config = dict(
    encoder_arch='vit',
    model='masked image model',
    dataset='stained colorectal tissue patches (NCT-CRC-HE-100K)',
    train_examples=90422,
    image_size=32,
    crop_scale_min=1,
    horizontal_flip=True,
    rotation_deg=10,
    method='mae',
    mask_ratio=0.5,
    loss='mse',
    encoder_norm='layernorm',
    encoder_norm_position='pre',
    encoder_activation='gelu',
    encoder_mlp_ratio=3,
    encoder_head_dim=16,
    encoder_fused_qkv=True,
    encoder_bias='none',
    encoder_qk_norm=False,
    encoder_parallel_block=False,
    encoder_inner_norm=False,
    encoder_drop_path=0.05,
    encoder_patch_size=[4, 4],
    encoder_layers=6,
    encoder_width=256,
    encoder_positions='sincos',
    decoder_width=192,
    norm_pix_loss=True,
    decoder_layers=2,
    init='trunc_normal_002',
    residual_init='none',
    optimizer='muon',
    muon_scale='original',
    lr=0.025,
    momentum=0.95,
    nesterov=False,
    orthogonalizer='polar_express',
    adamw_lr_other_params=0.0011,
    grad_clip=1.0,
    steps=7400,
    batch_size=512,
    epochs=41.9,
    lr_schedule='linear',
    final_lr_fraction=0.01,
    warmup_steps=1480,
    weight_decay=0.01,
    adamw_weight_decay_other_params=0.01,
)
Rows from block 2 of the encoder, named by matrix and row number. Rows with one number belong to one neuron. Each number is 200 + 20 x the weight over its row's rms, rounded and kept within 0 to 999. All counts start at 0. After the name is the row's rms in percent of the matrix's.
# fc1: MLP up (encoder.blocks.2.mlp.fc1.weight, 768x256), inputs 0-127
# fc2: MLP down (encoder.blocks.2.mlp.fc2.weight, 256x768, transposed), outputs 0-127
fc1.355,075,208,197,223,193,222,212,192,216,195,195,189,225,214,223,178,197,224,154,204,188,191,188,189,204,219,217,241,200,193,206,198,225,188,184,172,207,172,168,183,186,235,171,216,233,212,191,180,211,212,200,197,198,210,221,221,199,201,198,207,211,203,220,227,199,200,203,209,190,202,232,213,205,153,214,205,195,227,244,167,203,201,147,196,231,182,198,200,226,208,229,227,191,234,216,211,233,195,162,192,184,167,198,188,193,209,190,173,212,240,233,204,200,216,191,234,183,166,199,186,205,215,183,207,210,225,224,211,174
fc1.356,113,228,196,180,232,211,238,209,186,191,179,219,171,170,215,193,198,203,187,195,227,187,219,185,202,198,185,209,186,224,215,213,184,237,189,254,227,184,201,201,199,189,205,206,185,194,198,201,197,197,202,209,188,194,177,197,195,220,210,180,237,184,171,183,177,220,198,229,193,220,224,208,221,215,150,162,171,196,188,181,182,204,227,235,204,202,190,182,157,215,169,191,179,230,194,194,210,198,210,203,208,194,209,223,219,207,192,185,215,194,231,191,199,197,163,177,174,141,239,211,232,245,149,199,193,211,231,186,200
fc1.357,141,195,228,190,202,201,226,248,219,204,187,219,212,250,189,186,216,186,191,216,235,200,158,250,207,224,212,209,250,219,196,210,180,235,228,201,185,190,195,182,229,223,206,181,185,187,173,197,213,239,211,199,210,244,195,168,188,200,198,212,204,215,230,202,204,186,178,147,172,211,197,190,200,183,241,205,194,167,211,231,202,204,179,208,191,213,179,215,216,214,185,204,206,211,220,209,202,198,220,210,179,200,215,189,189,207,219,191,206,211,191,181,198,207,221,202,158,220,197,165,177,197,230,215,205,206,214,205,167
fc1.358,104,207,237,184,181,185,183,216,177,182,228,172,154,190,166,204,221,200,195,219,191,195,202,212,176,175,201,240,184,211,187,184,205,215,189,172,175,203,185,198,194,230,194,179,236,183,223,182,219,211,187,197,178,207,214,220,200,189,164,209,185,212,176,221,214,215,180,205,202,171,202,199,222,250,196,182,182,198,166,195,178,201,195,181,208,202,231,199,224,179,185,205,197,221,225,191,201,215,222,178,178,212,188,205,184,190,180,217,195,177,193,200,204,169,162,198,201,192,230,217,221,193,203,215,186,185,203,188,200
fc1.359,131,194,215,211,213,201,239,191,200,207,205,180,174,207,175,193,174,199,184,211,225,156,215,204,190,210,223,180,171,228,216,208,212,169,181,185,213,222,192,200,206,152,195,218,229,168,187,204,203,172,194,145,200,195,206,224,185,238,195,181,201,241,206,236,251,195,204,223,218,187,167,240,204,196,203,203,208,159,209,208,185,219,222,222,195,209,210,210,184,210,206,209,202,190,194,203,168,230,211,221,201,148,193,199,188,179,223,230,185,202,172,184,219,221,175,188,211,188,210,212,198,202,202,215,231,191,228,222,233
fc1.360,089,228,204,192,206,189,188,176,179,166,189,195,186,245,193,184,194,181,208,224,204,182,211,204,200,208,244,197,194,186,218,221,179,225,194,206,208,231,193,214,202,233,199,222,207,207,159,179,215,200,160,196,193,175,225,181,198,180,224,170,225,195,179,183,194,214,191,226,201,256,179,250,177,198,173,210,167,200,195,196,217,174,233,189,180,205,186,159,192,216,195,184,216,178,232,175,198,188,209,222,222,235,180,180,233,194,213,228,235,217,252,207,200,188,188,207,173,223,222,194,203,227,180,189,233,225,201,185,213
fc1.361,040,205,213,173,218,189,219,157,189,182,206,177,200,194,178,212,201,226,202,186,202,193,205,205,225,172,209,194,218,153,203,184,208,186,187,217,215,211,206,183,256,158,197,213,242,182,178,191,213,204,156,192,208,178,215,195,175,206,229,199,208,185,172,201,200,209,191,239,233,181,177,228,170,187,215,198,214,218,193,187,190,201,200,196,176,219,234,186,272,198,192,181,229,233,230,207,187,173,196,221,204,182,186,226,220,187,217,199,179,176,186,213,206,224,197,189,191,169,202,179,181,202,203,215,196,178,238,214,211
fc1.362,092,183,238,205,228,192,248,227,189,179,222,208,197,239,218,226,205,212,215,184,222,206,177,207,195,179,200,165,233,236,206,224,221,223,170,188,209,198,183,206,224,217,219,172,215,196,185,210,226,197,214,195,268,170,191,147,208,194,215,212,202,203,177,184,208,203,207,209,204,238,180,173,163,202,218,206,212,229,158,205,216,222,226,175,227,249,222,177,193,168,172,218,185,198,200,183,199,210,210,196,203,215,206,210,202,182,204,216,179,221,204,147,214,201,214,175,207,210,207,194,196,171,223,202,214,175,193,191,195
fc1.363,112,205,211,164,212,217,230,221,206,195,200,207,165,159,225,246,184,193,232,211,228,221,163,170,191,199,206,207,189,150,209,163,195,208,203,218,209,180,196,201,205,189,215,219,213,186,201,219,207,183,203,203,235,218,193,194,163,215,223,182,199,216,191,209,170,219,171,205,171,183,165,210,195,191,188,211,207,262,203,201,241,211,212,194,182,214,157,236,180,202,206,210,199,182,210,168,184,178,216,156,184,188,190,181,184,187,200,220,221,236,192,216,186,175,189,202,204,203,204,189,166,196,211,209,246,209,180,228,208
fc1.364,128,185,181,196,186,170,211,183,161,208,240,165,164,190,210,184,206,203,204,204,177,225,214,245,148,187,211,219,237,218,200,212,185,205,201,207,228,175,179,207,183,187,221,214,234,207,202,183,199,194,202,205,188,212,198,209,208,229,185,234,149,190,213,233,189,207,207,177,201,198,174,211,227,202,205,220,179,180,180,207,205,196,218,208,215,189,211,206,197,172,199,197,173,194,183,188,212,199,188,177,192,185,226,190,219,178,176,189,209,205,245,194,182,180,200,201,186,180,194,199,193,190,197,205,212,244,200,201,191
fc1.365,118,218,222,212,188,191,200,213,197,201,211,245,227,181,197,215,209,204,223,154,169,195,172,201,163,175,224,215,206,203,185,205,199,235,219,223,224,197,189,221,233,203,196,227,186,240,192,222,207,215,202,190,218,184,163,175,205,220,186,207,183,220,188,183,224,214,196,206,206,185,182,194,231,145,222,153,209,190,208,204,232,223,192,192,201,192,197,217,212,224,193,215,164,203,212,218,202,207,215,177,195,175,181,172,169,188,176,224,207,232,199,205,179,215,193,194,234,183,207,196,192,188,198,226,233,205,233,198,195
fc1.366,105,162,210,187,208,200,192,185,169,188,165,205,212,225,186,182,176,199,240,205,178,219,214,232,216,182,210,187,181,212,163,210,192,195,212,208,225,166,182,191,180,215,198,225,200,206,206,211,224,208,216,216,209,192,245,233,208,179,161,248,191,198,197,214,187,225,193,189,191,221,207,184,180,254,201,168,218,189,176,195,221,202,185,176,248,200,189,215,206,204,194,210,200,231,194,212,211,227,196,196,200,185,188,209,224,222,237,179,207,227,198,164,205,200,219,194,152,184,205,215,180,186,198,223,224,170,218,184,189
fc1.367,092,220,198,208,200,220,182,207,179,220,167,210,224,213,207,187,199,203,166,198,214,204,215,210,236,171,211,190,209,204,187,229,234,195,190,225,217,188,193,164,202,198,208,180,192,195,204,191,183,216,228,213,195,205,185,178,209,202,192,210,197,188,206,211,199,220,203,214,183,195,190,186,229,181,219,199,210,214,187,174,174,193,218,198,197,194,191,228,193,157,204,204,206,220,245,226,200,207,191,192,193,225,207,213,212,195,192,226,243,214,212,196,208,214,189,185,188,235,223,197,199,203,215,200,187,167,231,176,178
fc1.368,081,202,193,190,205,175,198,177,214,195,230,196,180,164,215,228,159,178,199,207,200,188,178,162,206,241,175,197,214,185,218,200,189,212,174,179,208,201,221,218,235,189,189,179,209,181,224,212,186,198,199,194,187,194,204,200,195,180,221,208,219,202,202,198,238,199,247,208,197,198,176,183,183,226,221,203,210,229,224,205,229,175,221,186,216,189,183,168,161,221,201,171,191,189,177,182,196,187,212,188,190,204,201,235,199,194,208,201,189,238,216,195,177,186,192,162,191,192,178,213,196,177,199,209,188,230,166,189,191
fc1.369,085,226,201,230,156,238,196,213,221,198,210,227,242,206,213,202,186,205,223,188,187,203,187,210,219,211,183,180,204,203,229,213,220,205,184,185,178,188,221,219,222,161,208,191,209,218,208,204,196,214,220,190,174,174,210,158,208,168,188,191,193,202,159,226,205,229,225,194,197,185,231,214,221,247,242,217,175,162,174,212,202,197,212,162,186,196,173,193,184,164,184,177,174,211,207,224,196,207,203,220,166,203,190,232,194,157,201,214,192,182,194,194,217,203,188,207,217,196,213,173,189,207,242,196,201,246,196,182,189
fc1.370,046,235,199,157,158,233,234,183,202,208,170,163,239,184,228,201,219,194,212,190,211,190,222,198,185,176,199,207,155,180,159,159,216,191,186,151,202,198,228,205,226,196,190,176,235,197,186,209,192,212,168,234,161,215,163,248,160,196,210,183,234,228,228,208,198,207,249,225,192,195,183,200,175,211,226,198,185,221,185,196,195,188,188,173,228,212,194,232,184,207,202,213,214,197,219,168,202,214,195,168,203,212,157,203,196,184,217,177,187,175,208,219,208,187,173,214,202,187,181,216,202,209,221,206,211,214,199,181,215
fc1.371,094,204,214,212,194,197,200,218,211,208,173,200,230,199,204,217,183,214,186,228,230,204,207,180,208,165,175,235,212,203,203,182,188,205,205,201,184,193,186,193,220,197,202,195,211,182,197,177,189,192,204,180,160,191,187,181,207,212,194,203,192,178,209,214,212,212,202,247,228,201,177,198,226,192,223,186,239,191,196,171,184,199,192,210,195,216,195,206,190,173,169,211,198,200,185,164,208,185,209,182,207,205,212,199,235,177,161,186,179,196,219,221,180,199,192,219,191,203,191,213,181,215,211,223,215,178,213,196,218
fc1.372,107,160,177,180,209,168,182,177,194,257,176,199,176,199,172,211,210,209,249,193,248,179,205,186,199,200,227,244,188,207,217,218,164,172,219,190,210,201,223,210,214,212,217,183,194,199,229,190,216,179,215,208,213,212,190,176,204,196,181,212,197,194,182,203,184,189,202,207,226,231,166,155,215,219,248,192,189,216,198,203,224,200,226,229,195,157,214,193,189,180,217,196,198,202,210,182,163,197,210,209,207,215,199,183,207,165,211,208,181,224,220,215,222,216,193,207,193,210,223,196,197,203,178,197,206,208,234,200,181
fc1.373,075,180,235,192,222,214,183,200,195,212,178,222,204,176,221,208,196,192,229,210,201,206,231,215,200,236,212,223,222,202,193,205,195,226,214,202,155,202,197,228,189,155,180,233,182,162,170,188,167,206,204,181,212,211,189,184,206,205,198,223,171,211,159,253,206,216,200,185,206,196,239,221,233,193,208,142,180,230,224,213,215,172,186,192,203,207,182,170,171,183,222,220,222,220,214,201,221,200,214,180,213,200,185,189,204,163,216,217,179,233,197,213,218,190,212,163,219,203,191,207,220,163,188,211,187,172,186,168,187
fc1.374,093,220,200,189,211,214,185,212,160,213,192,190,179,180,183,211,202,194,192,220,200,216,217,225,196,191,193,197,178,171,175,137,198,198,194,226,182,200,188,235,163,176,194,202,193,225,180,201,206,222,200,194,187,164,186,200,204,227,224,193,229,197,188,159,232,186,194,185,189,198,162,222,218,200,200,195,197,188,191,210,197,163,231,182,202,191,221,196,247,186,193,209,170,181,204,152,198,162,177,159,223,230,187,189,191,214,150,200,229,176,172,198,213,202,233,230,198,198,206,212,212,169,210,176,192,206,202,197,206
fc1.375,095,192,168,202,218,181,219,193,211,203,202,206,239,210,215,162,198,199,174,205,200,218,196,215,205,212,184,246,190,213,195,170,191,225,206,197,210,229,184,200,169,161,182,198,182,187,239,210,223,147,177,202,163,197,164,198,201,209,189,211,238,187,208,203,201,182,210,187,169,239,180,167,198,196,221,205,204,132,214,236,183,197,205,228,212,190,197,224,181,207,181,212,219,220,203,197,234,201,195,172,256,230,206,228,216,189,209,209,205,213,202,190,181,200,161,178,197,157,200,182,201,238,203,197,181,212,205,202,199
fc1.377,034,225,246,212,176,233,187,219,184,195,203,231,224,201,211,200,199,218,188,185,195,216,220,180,160,191,222,200,204,183,175,180,157,196,194,179,172,220,196,205,185,223,216,181,224,213,211,215,206,195,212,213,213,211,198,195,217,189,191,194,214,202,181,191,198,195,230,239,220,177,189,205,171,174,210,180,196,228,171,133,191,167,205,195,228,248,177,218,179,221,217,248,214,216,192,164,211,168,226,217,199,204,218,216,153,182,210,234,184,174,178,185,161,212,199,207,198,182,201,241,206,214,165,211,197,218,205,210,237
fc1.378,099,236,192,177,217,170,186,219,221,172,221,198,173,189,196,151,187,184,212,192,234,207,194,220,166,215,170,212,196,192,173,202,194,231,212,212,207,221,172,196,216,232,188,209,193,175,204,182,191,195,182,193,189,210,199,231,199,226,194,199,186,175,204,177,202,174,247,146,162,191,188,200,232,201,174,205,174,184,204,174,204,159,207,209,192,170,193,221,215,171,184,176,209,181,186,181,218,202,207,140,209,191,187,212,207,200,192,213,207,173,208,193,170,195,201,194,189,208,203,203,212,207,202,184,223,185,226,160,227
fc1.379,111,214,190,168,201,213,162,205,209,220,206,202,163,223,191,194,200,181,209,230,218,197,208,209,205,224,166,170,238,191,190,185,170,210,212,199,160,199,209,189,183,209,204,177,187,183,198,154,177,218,213,208,213,181,225,211,198,175,193,220,207,206,187,181,220,197,169,213,217,158,185,200,214,182,218,229,210,212,187,192,205,219,210,209,166,185,177,196,213,207,177,153,212,233,198,226,186,176,160,193,209,191,218,216,175,199,218,204,228,201,195,200,204,193,210,205,161,212,208,212,238,203,167,156,189,207,210,186,243
fc1.381,070,206,179,183,189,189,200,192,224,188,230,246,197,208,179,243,191,195,189,228,179,197,186,167,177,208,224,205,195,185,171,225,207,213,218,166,192,192,180,240,240,183,186,196,230,192,166,191,186,178,182,186,217,189,214,193,189,214,186,193,209,209,226,180,183,185,231,180,194,197,173,194,193,175,204,201,217,178,185,162,207,172,246,194,184,190,187,214,224,155,212,197,220,206,171,196,210,206,229,217,162,189,210,158,184,198,261,181,214,205,186,185,193,190,167,211,198,173,195,197,201,178,220,175,194,212,193,213,181
fc1.382,111,210,161,210,179,200,204,229,212,199,178,175,192,202,173,182,196,180,213,187,201,189,195,208,225,228,206,218,209,179,182,190,212,180,207,191,197,218,169,206,248,206,151,191,227,217,212,192,178,171,222,245,194,183,194,233,184,206,180,164,194,214,191,204,200,215,196,191,227,222,206,208,226,243,238,211,194,195,168,222,191,197,212,224,194,215,220,216,198,225,169,167,223,197,217,237,195,210,189,208,192,201,237,209,184,182,188,198,227,205,182,220,201,206,215,211,187,214,229,217,198,200,195,185,212,144,163,200,207
fc2.355,074,214,198,202,221,209,198,225,175,200,167,189,208,219,231,221,227,233,196,173,224,197,181,199,190,177,181,166,173,190,196,202,173,238,189,193,207,195,183,235,239,199,203,217,148,161,234,154,219,189,198,214,208,169,184,183,215,244,213,190,196,229,209,189,233,216,211,185,191,219,191,176,193,222,157,234,214,192,206,201,186,183,218,194,202,164,213,206,205,215,215,199,211,220,199,196,202,176,170,201,205,236,174,196,190,199,205,206,203,185,202,209,209,209,210,190,232,195,233,224,220,164,203,208,196,184,195,212,241
fc2.356,124,201,223,179,193,201,200,204,211,214,160,205,209,216,219,173,236,189,190,203,203,226,239,197,196,174,209,185,180,227,212,191,174,216,155,220,198,192,202,191,192,216,158,222,193,214,172,201,197,180,235,218,224,187,199,199,192,222,207,195,191,239,197,222,205,213,193,188,209,190,202,213,216,196,225,210,150,199,210,166,181,194,205,184,173,205,174,160,192,191,223,205,152,246,228,190,214,186,189,183,192,179,224,211,193,199,186,230,197,174,218,217,231,218,191,186,175,194,183,258,220,199,195,209,181,265,226,194,209
fc2.357,155,207,192,191,184,202,188,180,209,217,182,208,214,180,227,210,216,220,203,171,220,212,208,224,230,186,223,177,203,206,140,199,234,160,198,191,224,174,183,215,192,201,203,215,212,198,203,226,185,217,185,230,215,199,174,185,164,187,203,209,190,213,192,219,194,170,171,223,143,226,169,177,192,230,221,183,212,218,212,205,195,235,203,236,194,180,188,166,194,211,198,178,168,191,214,216,211,182,184,190,228,188,192,209,176,244,228,180,190,227,214,217,235,199,204,214,196,228,170,220,220,186,225,202,215,191,197,222,210
fc2.358,093,196,207,209,199,229,195,169,161,212,185,184,230,255,183,163,173,224,206,197,218,213,204,216,184,233,194,187,208,174,208,196,210,213,193,212,190,217,191,172,165,212,187,232,184,238,190,190,204,204,203,228,175,190,197,187,201,189,217,179,194,224,228,234,183,179,194,209,182,196,176,224,208,196,210,203,221,174,196,191,215,199,202,185,210,248,190,178,213,207,226,188,204,182,210,182,206,193,164,220,206,180,190,212,167,194,208,210,165,206,178,215,186,202,189,199,215,204,206,199,190,202,194,190,241,160,254,268,179
fc2.359,136,186,193,183,209,194,184,180,173,194,162,209,194,243,198,234,224,199,180,178,178,203,176,176,208,202,192,254,216,203,245,171,182,195,225,234,192,164,211,202,207,254,184,193,170,236,155,218,207,227,199,208,186,199,216,192,173,180,218,209,166,167,193,191,189,226,188,194,181,207,196,197,229,206,187,179,208,206,198,168,197,197,218,209,210,186,165,229,225,216,223,201,215,193,195,204,226,198,219,189,173,230,213,211,166,200,210,227,227,202,226,184,203,186,220,211,179,179,178,200,206,201,171,179,176,199,183,193,222
fc2.360,092,169,194,212,211,214,215,197,218,202,206,212,197,188,191,203,170,215,202,200,194,226,172,190,181,209,192,193,190,184,203,221,191,165,197,217,206,194,171,206,205,179,197,219,207,228,231,205,180,196,185,194,195,197,231,177,198,251,157,190,187,188,201,203,207,219,214,201,234,208,211,169,215,201,219,165,251,205,202,207,221,163,201,229,177,194,203,213,248,193,193,201,205,201,184,238,208,199,212,177,223,180,245,185,191,215,179,174,177,214,164,185,184,222,198,191,188,212,209,147,193,158,195,195,189,203,236,183,226
fc2.361,043,200,193,217,180,196,235,244,170,229,181,186,213,226,183,185,215,195,224,241,179,174,219,206,197,191,196,260,209,216,200,218,192,195,192,191,172,214,215,175,187,206,183,217,191,223,184,204,193,213,223,215,191,188,199,175,187,221,182,199,185,205,177,185,207,207,226,193,217,200,170,183,228,214,203,180,199,165,219,199,157,229,230,207,226,160,191,240,252,212,205,206,190,202,203,182,186,196,213,196,201,165,177,157,201,237,204,150,208,184,177,180,220,183,212,211,180,203,214,184,218,184,209,173,184,204,196,200,211
fc2.362,095,196,224,225,249,186,173,169,200,216,191,179,171,195,220,198,211,190,162,213,215,199,224,202,170,200,189,177,194,185,206,181,174,213,213,207,208,205,242,212,188,164,203,210,211,170,192,178,162,196,159,234,151,183,196,203,185,229,216,198,197,211,178,186,206,198,196,202,174,190,213,236,181,215,186,187,214,205,201,196,215,184,176,205,164,202,211,179,236,236,184,184,184,207,217,235,185,224,176,227,198,213,208,226,222,198,205,184,217,206,190,201,194,178,183,217,189,185,214,196,219,183,178,189,179,222,186,225,250
fc2.363,110,251,196,178,199,208,190,218,225,180,185,209,206,215,200,201,196,190,208,188,232,216,183,169,208,204,180,214,205,190,194,161,197,228,217,186,203,179,183,235,229,182,180,214,212,212,202,190,179,187,207,194,197,186,206,210,224,195,205,229,171,200,245,215,163,219,203,198,171,212,197,209,206,226,186,226,184,210,182,202,213,218,237,162,220,230,180,175,172,199,185,210,217,162,214,200,213,195,187,236,187,197,204,165,211,188,209,165,223,214,179,215,201,229,215,192,220,258,183,203,214,200,194,207,209,185,178,219,156
fc2.364,105,193,215,170,176,214,205,154,185,195,200,221,238,208,174,190,220,239,199,198,217,186,192,224,202,238,208,156,216,160,195,193,193,201,202,200,184,218,217,201,183,231,207,197,210,189,219,180,226,245,204,236,198,204,188,184,192,191,178,168,228,185,235,210,199,227,180,216,210,195,183,208,219,217,195,226,213,165,185,187,164,213,209,195,200,169,191,215,203,212,197,203,214,191,232,215,189,182,178,190,219,161,217,214,192,186,216,225,191,210,167,176,185,163,188,185,209,191,226,191,200,244,217,156,192,176,198,197,200
fc2.365,116,200,179,196,193,207,211,190,181,166,178,244,210,178,203,192,245,167,205,205,184,196,173,208,215,243,185,229,192,208,179,208,223,225,202,171,183,177,211,228,176,211,231,207,186,202,230,191,223,146,240,212,214,192,189,208,232,201,178,208,209,208,199,205,217,183,204,199,212,157,194,258,188,201,201,195,187,208,167,177,203,195,208,204,210,203,186,209,208,170,224,206,213,191,186,197,228,192,204,193,191,181,203,224,231,186,157,196,205,182,209,193,185,238,225,195,219,190,200,197,190,189,182,177,223,226,212,185,211
fc2.366,115,199,180,224,200,218,202,212,183,192,247,204,203,184,185,189,236,182,183,197,214,206,175,175,231,202,218,211,186,181,237,218,207,187,196,198,185,199,226,203,207,206,200,189,194,226,213,167,205,197,205,182,181,211,199,201,216,224,234,216,201,179,194,186,189,222,203,193,206,160,202,197,216,194,207,230,189,210,172,207,159,182,145,202,175,172,202,194,218,191,188,212,216,157,228,176,186,201,201,192,228,190,214,187,186,204,193,228,200,189,183,178,208,190,202,208,246,229,201,174,247,241,213,177,186,234,170,209,211
fc2.367,101,201,201,197,180,184,223,176,185,194,246,223,202,208,188,203,174,213,233,187,212,192,171,235,167,214,198,210,210,207,169,192,193,226,219,201,230,210,194,205,195,216,198,189,193,166,182,243,200,178,218,220,208,189,222,213,230,161,214,202,182,232,216,180,215,178,184,201,202,199,187,232,193,200,185,171,204,197,230,214,209,186,219,222,204,205,208,167,225,206,218,196,224,194,210,193,206,227,215,244,176,204,180,191,181,165,204,162,181,178,175,199,210,228,183,203,215,178,218,165,194,202,223,180,207,241,170,210,228
fc2.368,096,213,197,188,177,185,185,206,188,203,206,197,221,149,225,233,173,208,162,205,188,207,169,152,225,179,207,202,184,228,163,182,178,172,168,200,232,171,221,193,190,173,196,225,223,194,218,231,206,212,224,231,216,194,172,197,225,198,208,232,205,189,223,189,198,194,193,209,154,226,185,191,237,214,188,174,188,161,194,178,157,209,217,159,189,195,221,177,172,190,188,204,200,191,213,171,205,159,175,210,213,191,219,189,180,208,162,169,196,176,190,209,193,208,206,201,212,200,182,207,202,182,194,202,218,224,185,195,194
fc2.369,078,199,201,193,180,166,210,208,209,210,190,234,195,217,218,203,207,177,172,202,215,187,206,201,172,226,203,147,212,210,249,216,199,245,227,227,212,173,187,203,208,240,179,206,143,224,214,223,198,193,163,207,212,222,168,207,188,186,210,208,213,209,145,200,197,186,189,213,210,199,229,205,230,207,189,194,192,221,255,205,220,192,190,209,214,184,207,211,221,229,184,193,249,222,209,201,153,214,201,201,193,241,212,216,227,252,225,208,206,201,213,193,213,220,188,244,175,167,214,171,194,200,186,212,174,233,197,181,215
fc2.370,050,201,184,232,192,206,205,222,201,180,195,196,207,189,198,203,223,209,201,224,215,201,176,201,224,230,181,253,224,225,191,213,195,187,195,184,142,225,135,174,140,190,152,200,165,199,194,170,229,206,208,172,198,236,177,196,199,237,210,226,162,191,183,177,208,234,187,214,206,234,172,222,193,218,211,181,230,165,205,182,193,207,211,234,200,207,211,199,207,208,204,202,202,195,197,186,199,224,224,186,207,181,204,207,147,191,208,190,233,188,200,194,175,192,227,219,213,194,187,234,196,207,190,183,177,215,209,242,222
fc2.371,101,199,193,208,217,205,212,214,175,201,220,163,192,189,195,204,198,195,203,206,228,212,198,218,202,201,192,184,171,169,262,236,180,210,209,199,196,189,203,260,189,223,199,200,190,240,222,203,207,214,194,194,208,211,184,187,222,224,228,187,203,182,197,194,185,205,204,244,212,183,236,214,190,198,180,198,173,190,218,252,201,202,194,201,192,177,187,222,226,223,173,203,205,177,204,198,184,216,229,188,216,176,204,186,208,195,210,194,229,169,177,200,198,214,195,207,227,186,180,209,210,201,195,184,226,249,213,216,173
fc2.372,111,204,184,215,208,204,180,169,163,213,195,205,184,202,218,230,159,198,194,218,221,224,197,166,171,184,207,193,174,189,195,205,210,185,182,205,183,200,231,203,171,198,163,196,209,249,197,206,177,221,204,228,223,209,177,184,235,196,219,193,181,203,220,224,220,202,208,176,184,207,210,210,219,201,211,211,189,205,185,183,220,187,205,182,159,210,217,194,195,193,194,151,182,211,234,192,219,178,204,205,226,174,207,192,174,197,212,198,200,239,226,209,196,223,223,172,219,198,166,186,156,220,160,201,191,170,176,220,211
fc2.373,075,186,218,195,182,152,181,198,255,188,212,182,211,207,199,243,196,194,149,233,196,210,185,211,198,179,174,206,189,187,161,226,223,168,216,188,192,198,191,196,237,188,219,218,197,195,171,190,218,198,184,204,223,196,177,205,231,176,193,217,206,175,199,183,180,207,184,217,158,210,184,203,200,209,185,192,227,179,197,186,229,205,233,197,206,206,220,172,217,209,190,171,214,187,181,203,175,229,221,169,196,204,222,210,164,186,193,188,168,189,188,215,227,168,195,220,212,223,220,192,204,189,224,221,210,175,210,200,191
fc2.374,101,209,181,232,217,181,158,198,181,177,215,155,188,219,202,191,192,205,188,168,216,171,223,190,172,240,226,211,186,187,210,209,190,203,219,227,228,213,192,183,204,194,197,176,200,223,201,182,223,243,191,186,188,179,190,204,230,221,208,190,192,226,176,199,208,200,182,221,195,184,172,210,160,189,198,189,205,162,217,214,197,228,178,241,202,189,200,212,198,211,237,231,241,205,168,210,193,207,206,222,225,228,213,217,183,216,192,184,172,198,250,203,207,179,192,184,235,183,232,189,143,199,203,222,214,221,204,203,202
fc2.375,089,229,168,201,187,212,197,201,195,202,168,204,184,190,186,192,197,223,206,186,166,199,199,208,184,195,232,195,179,179,192,197,246,152,205,202,164,203,188,192,206,233,232,224,211,231,199,177,204,238,222,163,212,206,220,166,191,181,198,192,181,198,204,155,198,194,220,210,210,186,224,184,229,186,185,181,217,210,229,221,212,188,194,191,216,175,219,215,209,223,197,207,207,201,240,184,202,180,186,216,200,198,206,174,221,189,170,207,243,200,181,206,229,183,208,202,201,203,181,218,169,211,192,196,191,201,192,209,206
fc2.377,036,199,221,198,196,203,185,192,188,177,183,188,174,227,204,232,176,207,211,199,211,230,189,196,200,169,204,218,220,209,221,224,211,191,214,207,174,196,188,198,206,199,187,193,221,172,190,189,199,154,176,208,213,222,183,214,194,223,202,239,174,205,186,194,198,175,221,225,185,225,177,173,228,210,205,223,184,174,201,260,198,230,178,215,174,201,187,214,209,211,169,171,201,205,160,230,186,232,224,167,221,226,186,182,227,233,206,153,234,181,205,251,204,179,219,175,228,226,185,178,197,205,223,195,186,185,205,179,170
fc2.378,089,225,212,177,172,178,203,217,171,231,219,186,201,184,227,217,213,193,185,152,173,216,226,214,212,190,210,202,209,205,206,170,202,181,199,217,202,224,191,198,187,180,211,221,215,212,207,171,194,231,197,232,156,177,196,206,210,195,201,197,181,233,205,163,186,210,232,204,191,190,170,172,170,199,198,218,262,190,218,222,182,203,194,209,247,203,197,187,183,204,214,212,189,218,164,212,223,175,201,210,239,211,202,178,220,187,199,218,214,242,197,221,193,184,246,205,223,191,192,238,208,179,206,194,201,179,174,198,211
fc2.379,114,181,207,224,202,210,228,188,195,184,174,204,181,210,204,196,217,202,202,196,165,225,169,219,179,200,212,230,225,217,223,216,227,183,224,246,198,216,190,235,201,171,195,187,192,201,180,178,198,188,154,198,216,215,247,174,222,220,182,173,178,205,184,196,174,209,199,209,194,212,199,204,165,209,202,193,227,213,208,183,156,213,181,195,182,218,250,183,209,171,215,190,192,193,212,225,136,202,185,197,176,220,233,217,232,217,196,212,193,190,200,227,201,215,182,189,197,171,159,213,204,197,212,225,196,205,161,205,162
fc2.381,081,161,206,200,221,189,165,198,206,209,190,236,187,225,229,209,180,222,208,199,205,230,177,203,220,165,186,203,182,211,191,202,146,190,183,209,182,183,221,179,206,168,200,210,221,195,216,191,208,183,216,238,212,199,220,154,212,182,220,184,205,221,222,203,189,229,243,179,158,200,183,155,184,204,190,224,203,195,226,222,180,232,180,222,214,233,186,172,189,213,237,179,226,210,243,178,208,204,199,180,229,212,189,198,207,197,174,198,197,209,179,222,186,207,206,189,201,194,178,201,209,202,221,219,208,215,202,210,221
fc2.382,091,197,207,173,214,185,185,182,182,188,195,163,182,167,213,206,211,233,243,194,228,177,200,167,221,211,205,192,183,186,200,208,197,180,184,168,209,187,188,175,206,180,217,172,214,224,189,207,231,248,201,191,229,223,210,172,208,214,215,180,202,171,179,206,188,193,164,199,225,194,195,157,194,213,206,163,184,220,224,178,177,209,227,198,228,204,209,204,235,206,189,199,222,216,182,171,196,192,184,183,186,203,213,207,204,185,182,174,240,172,207,209,194,180,203,209,175,206,207,226,200,218,218,217,195,175,203,174,184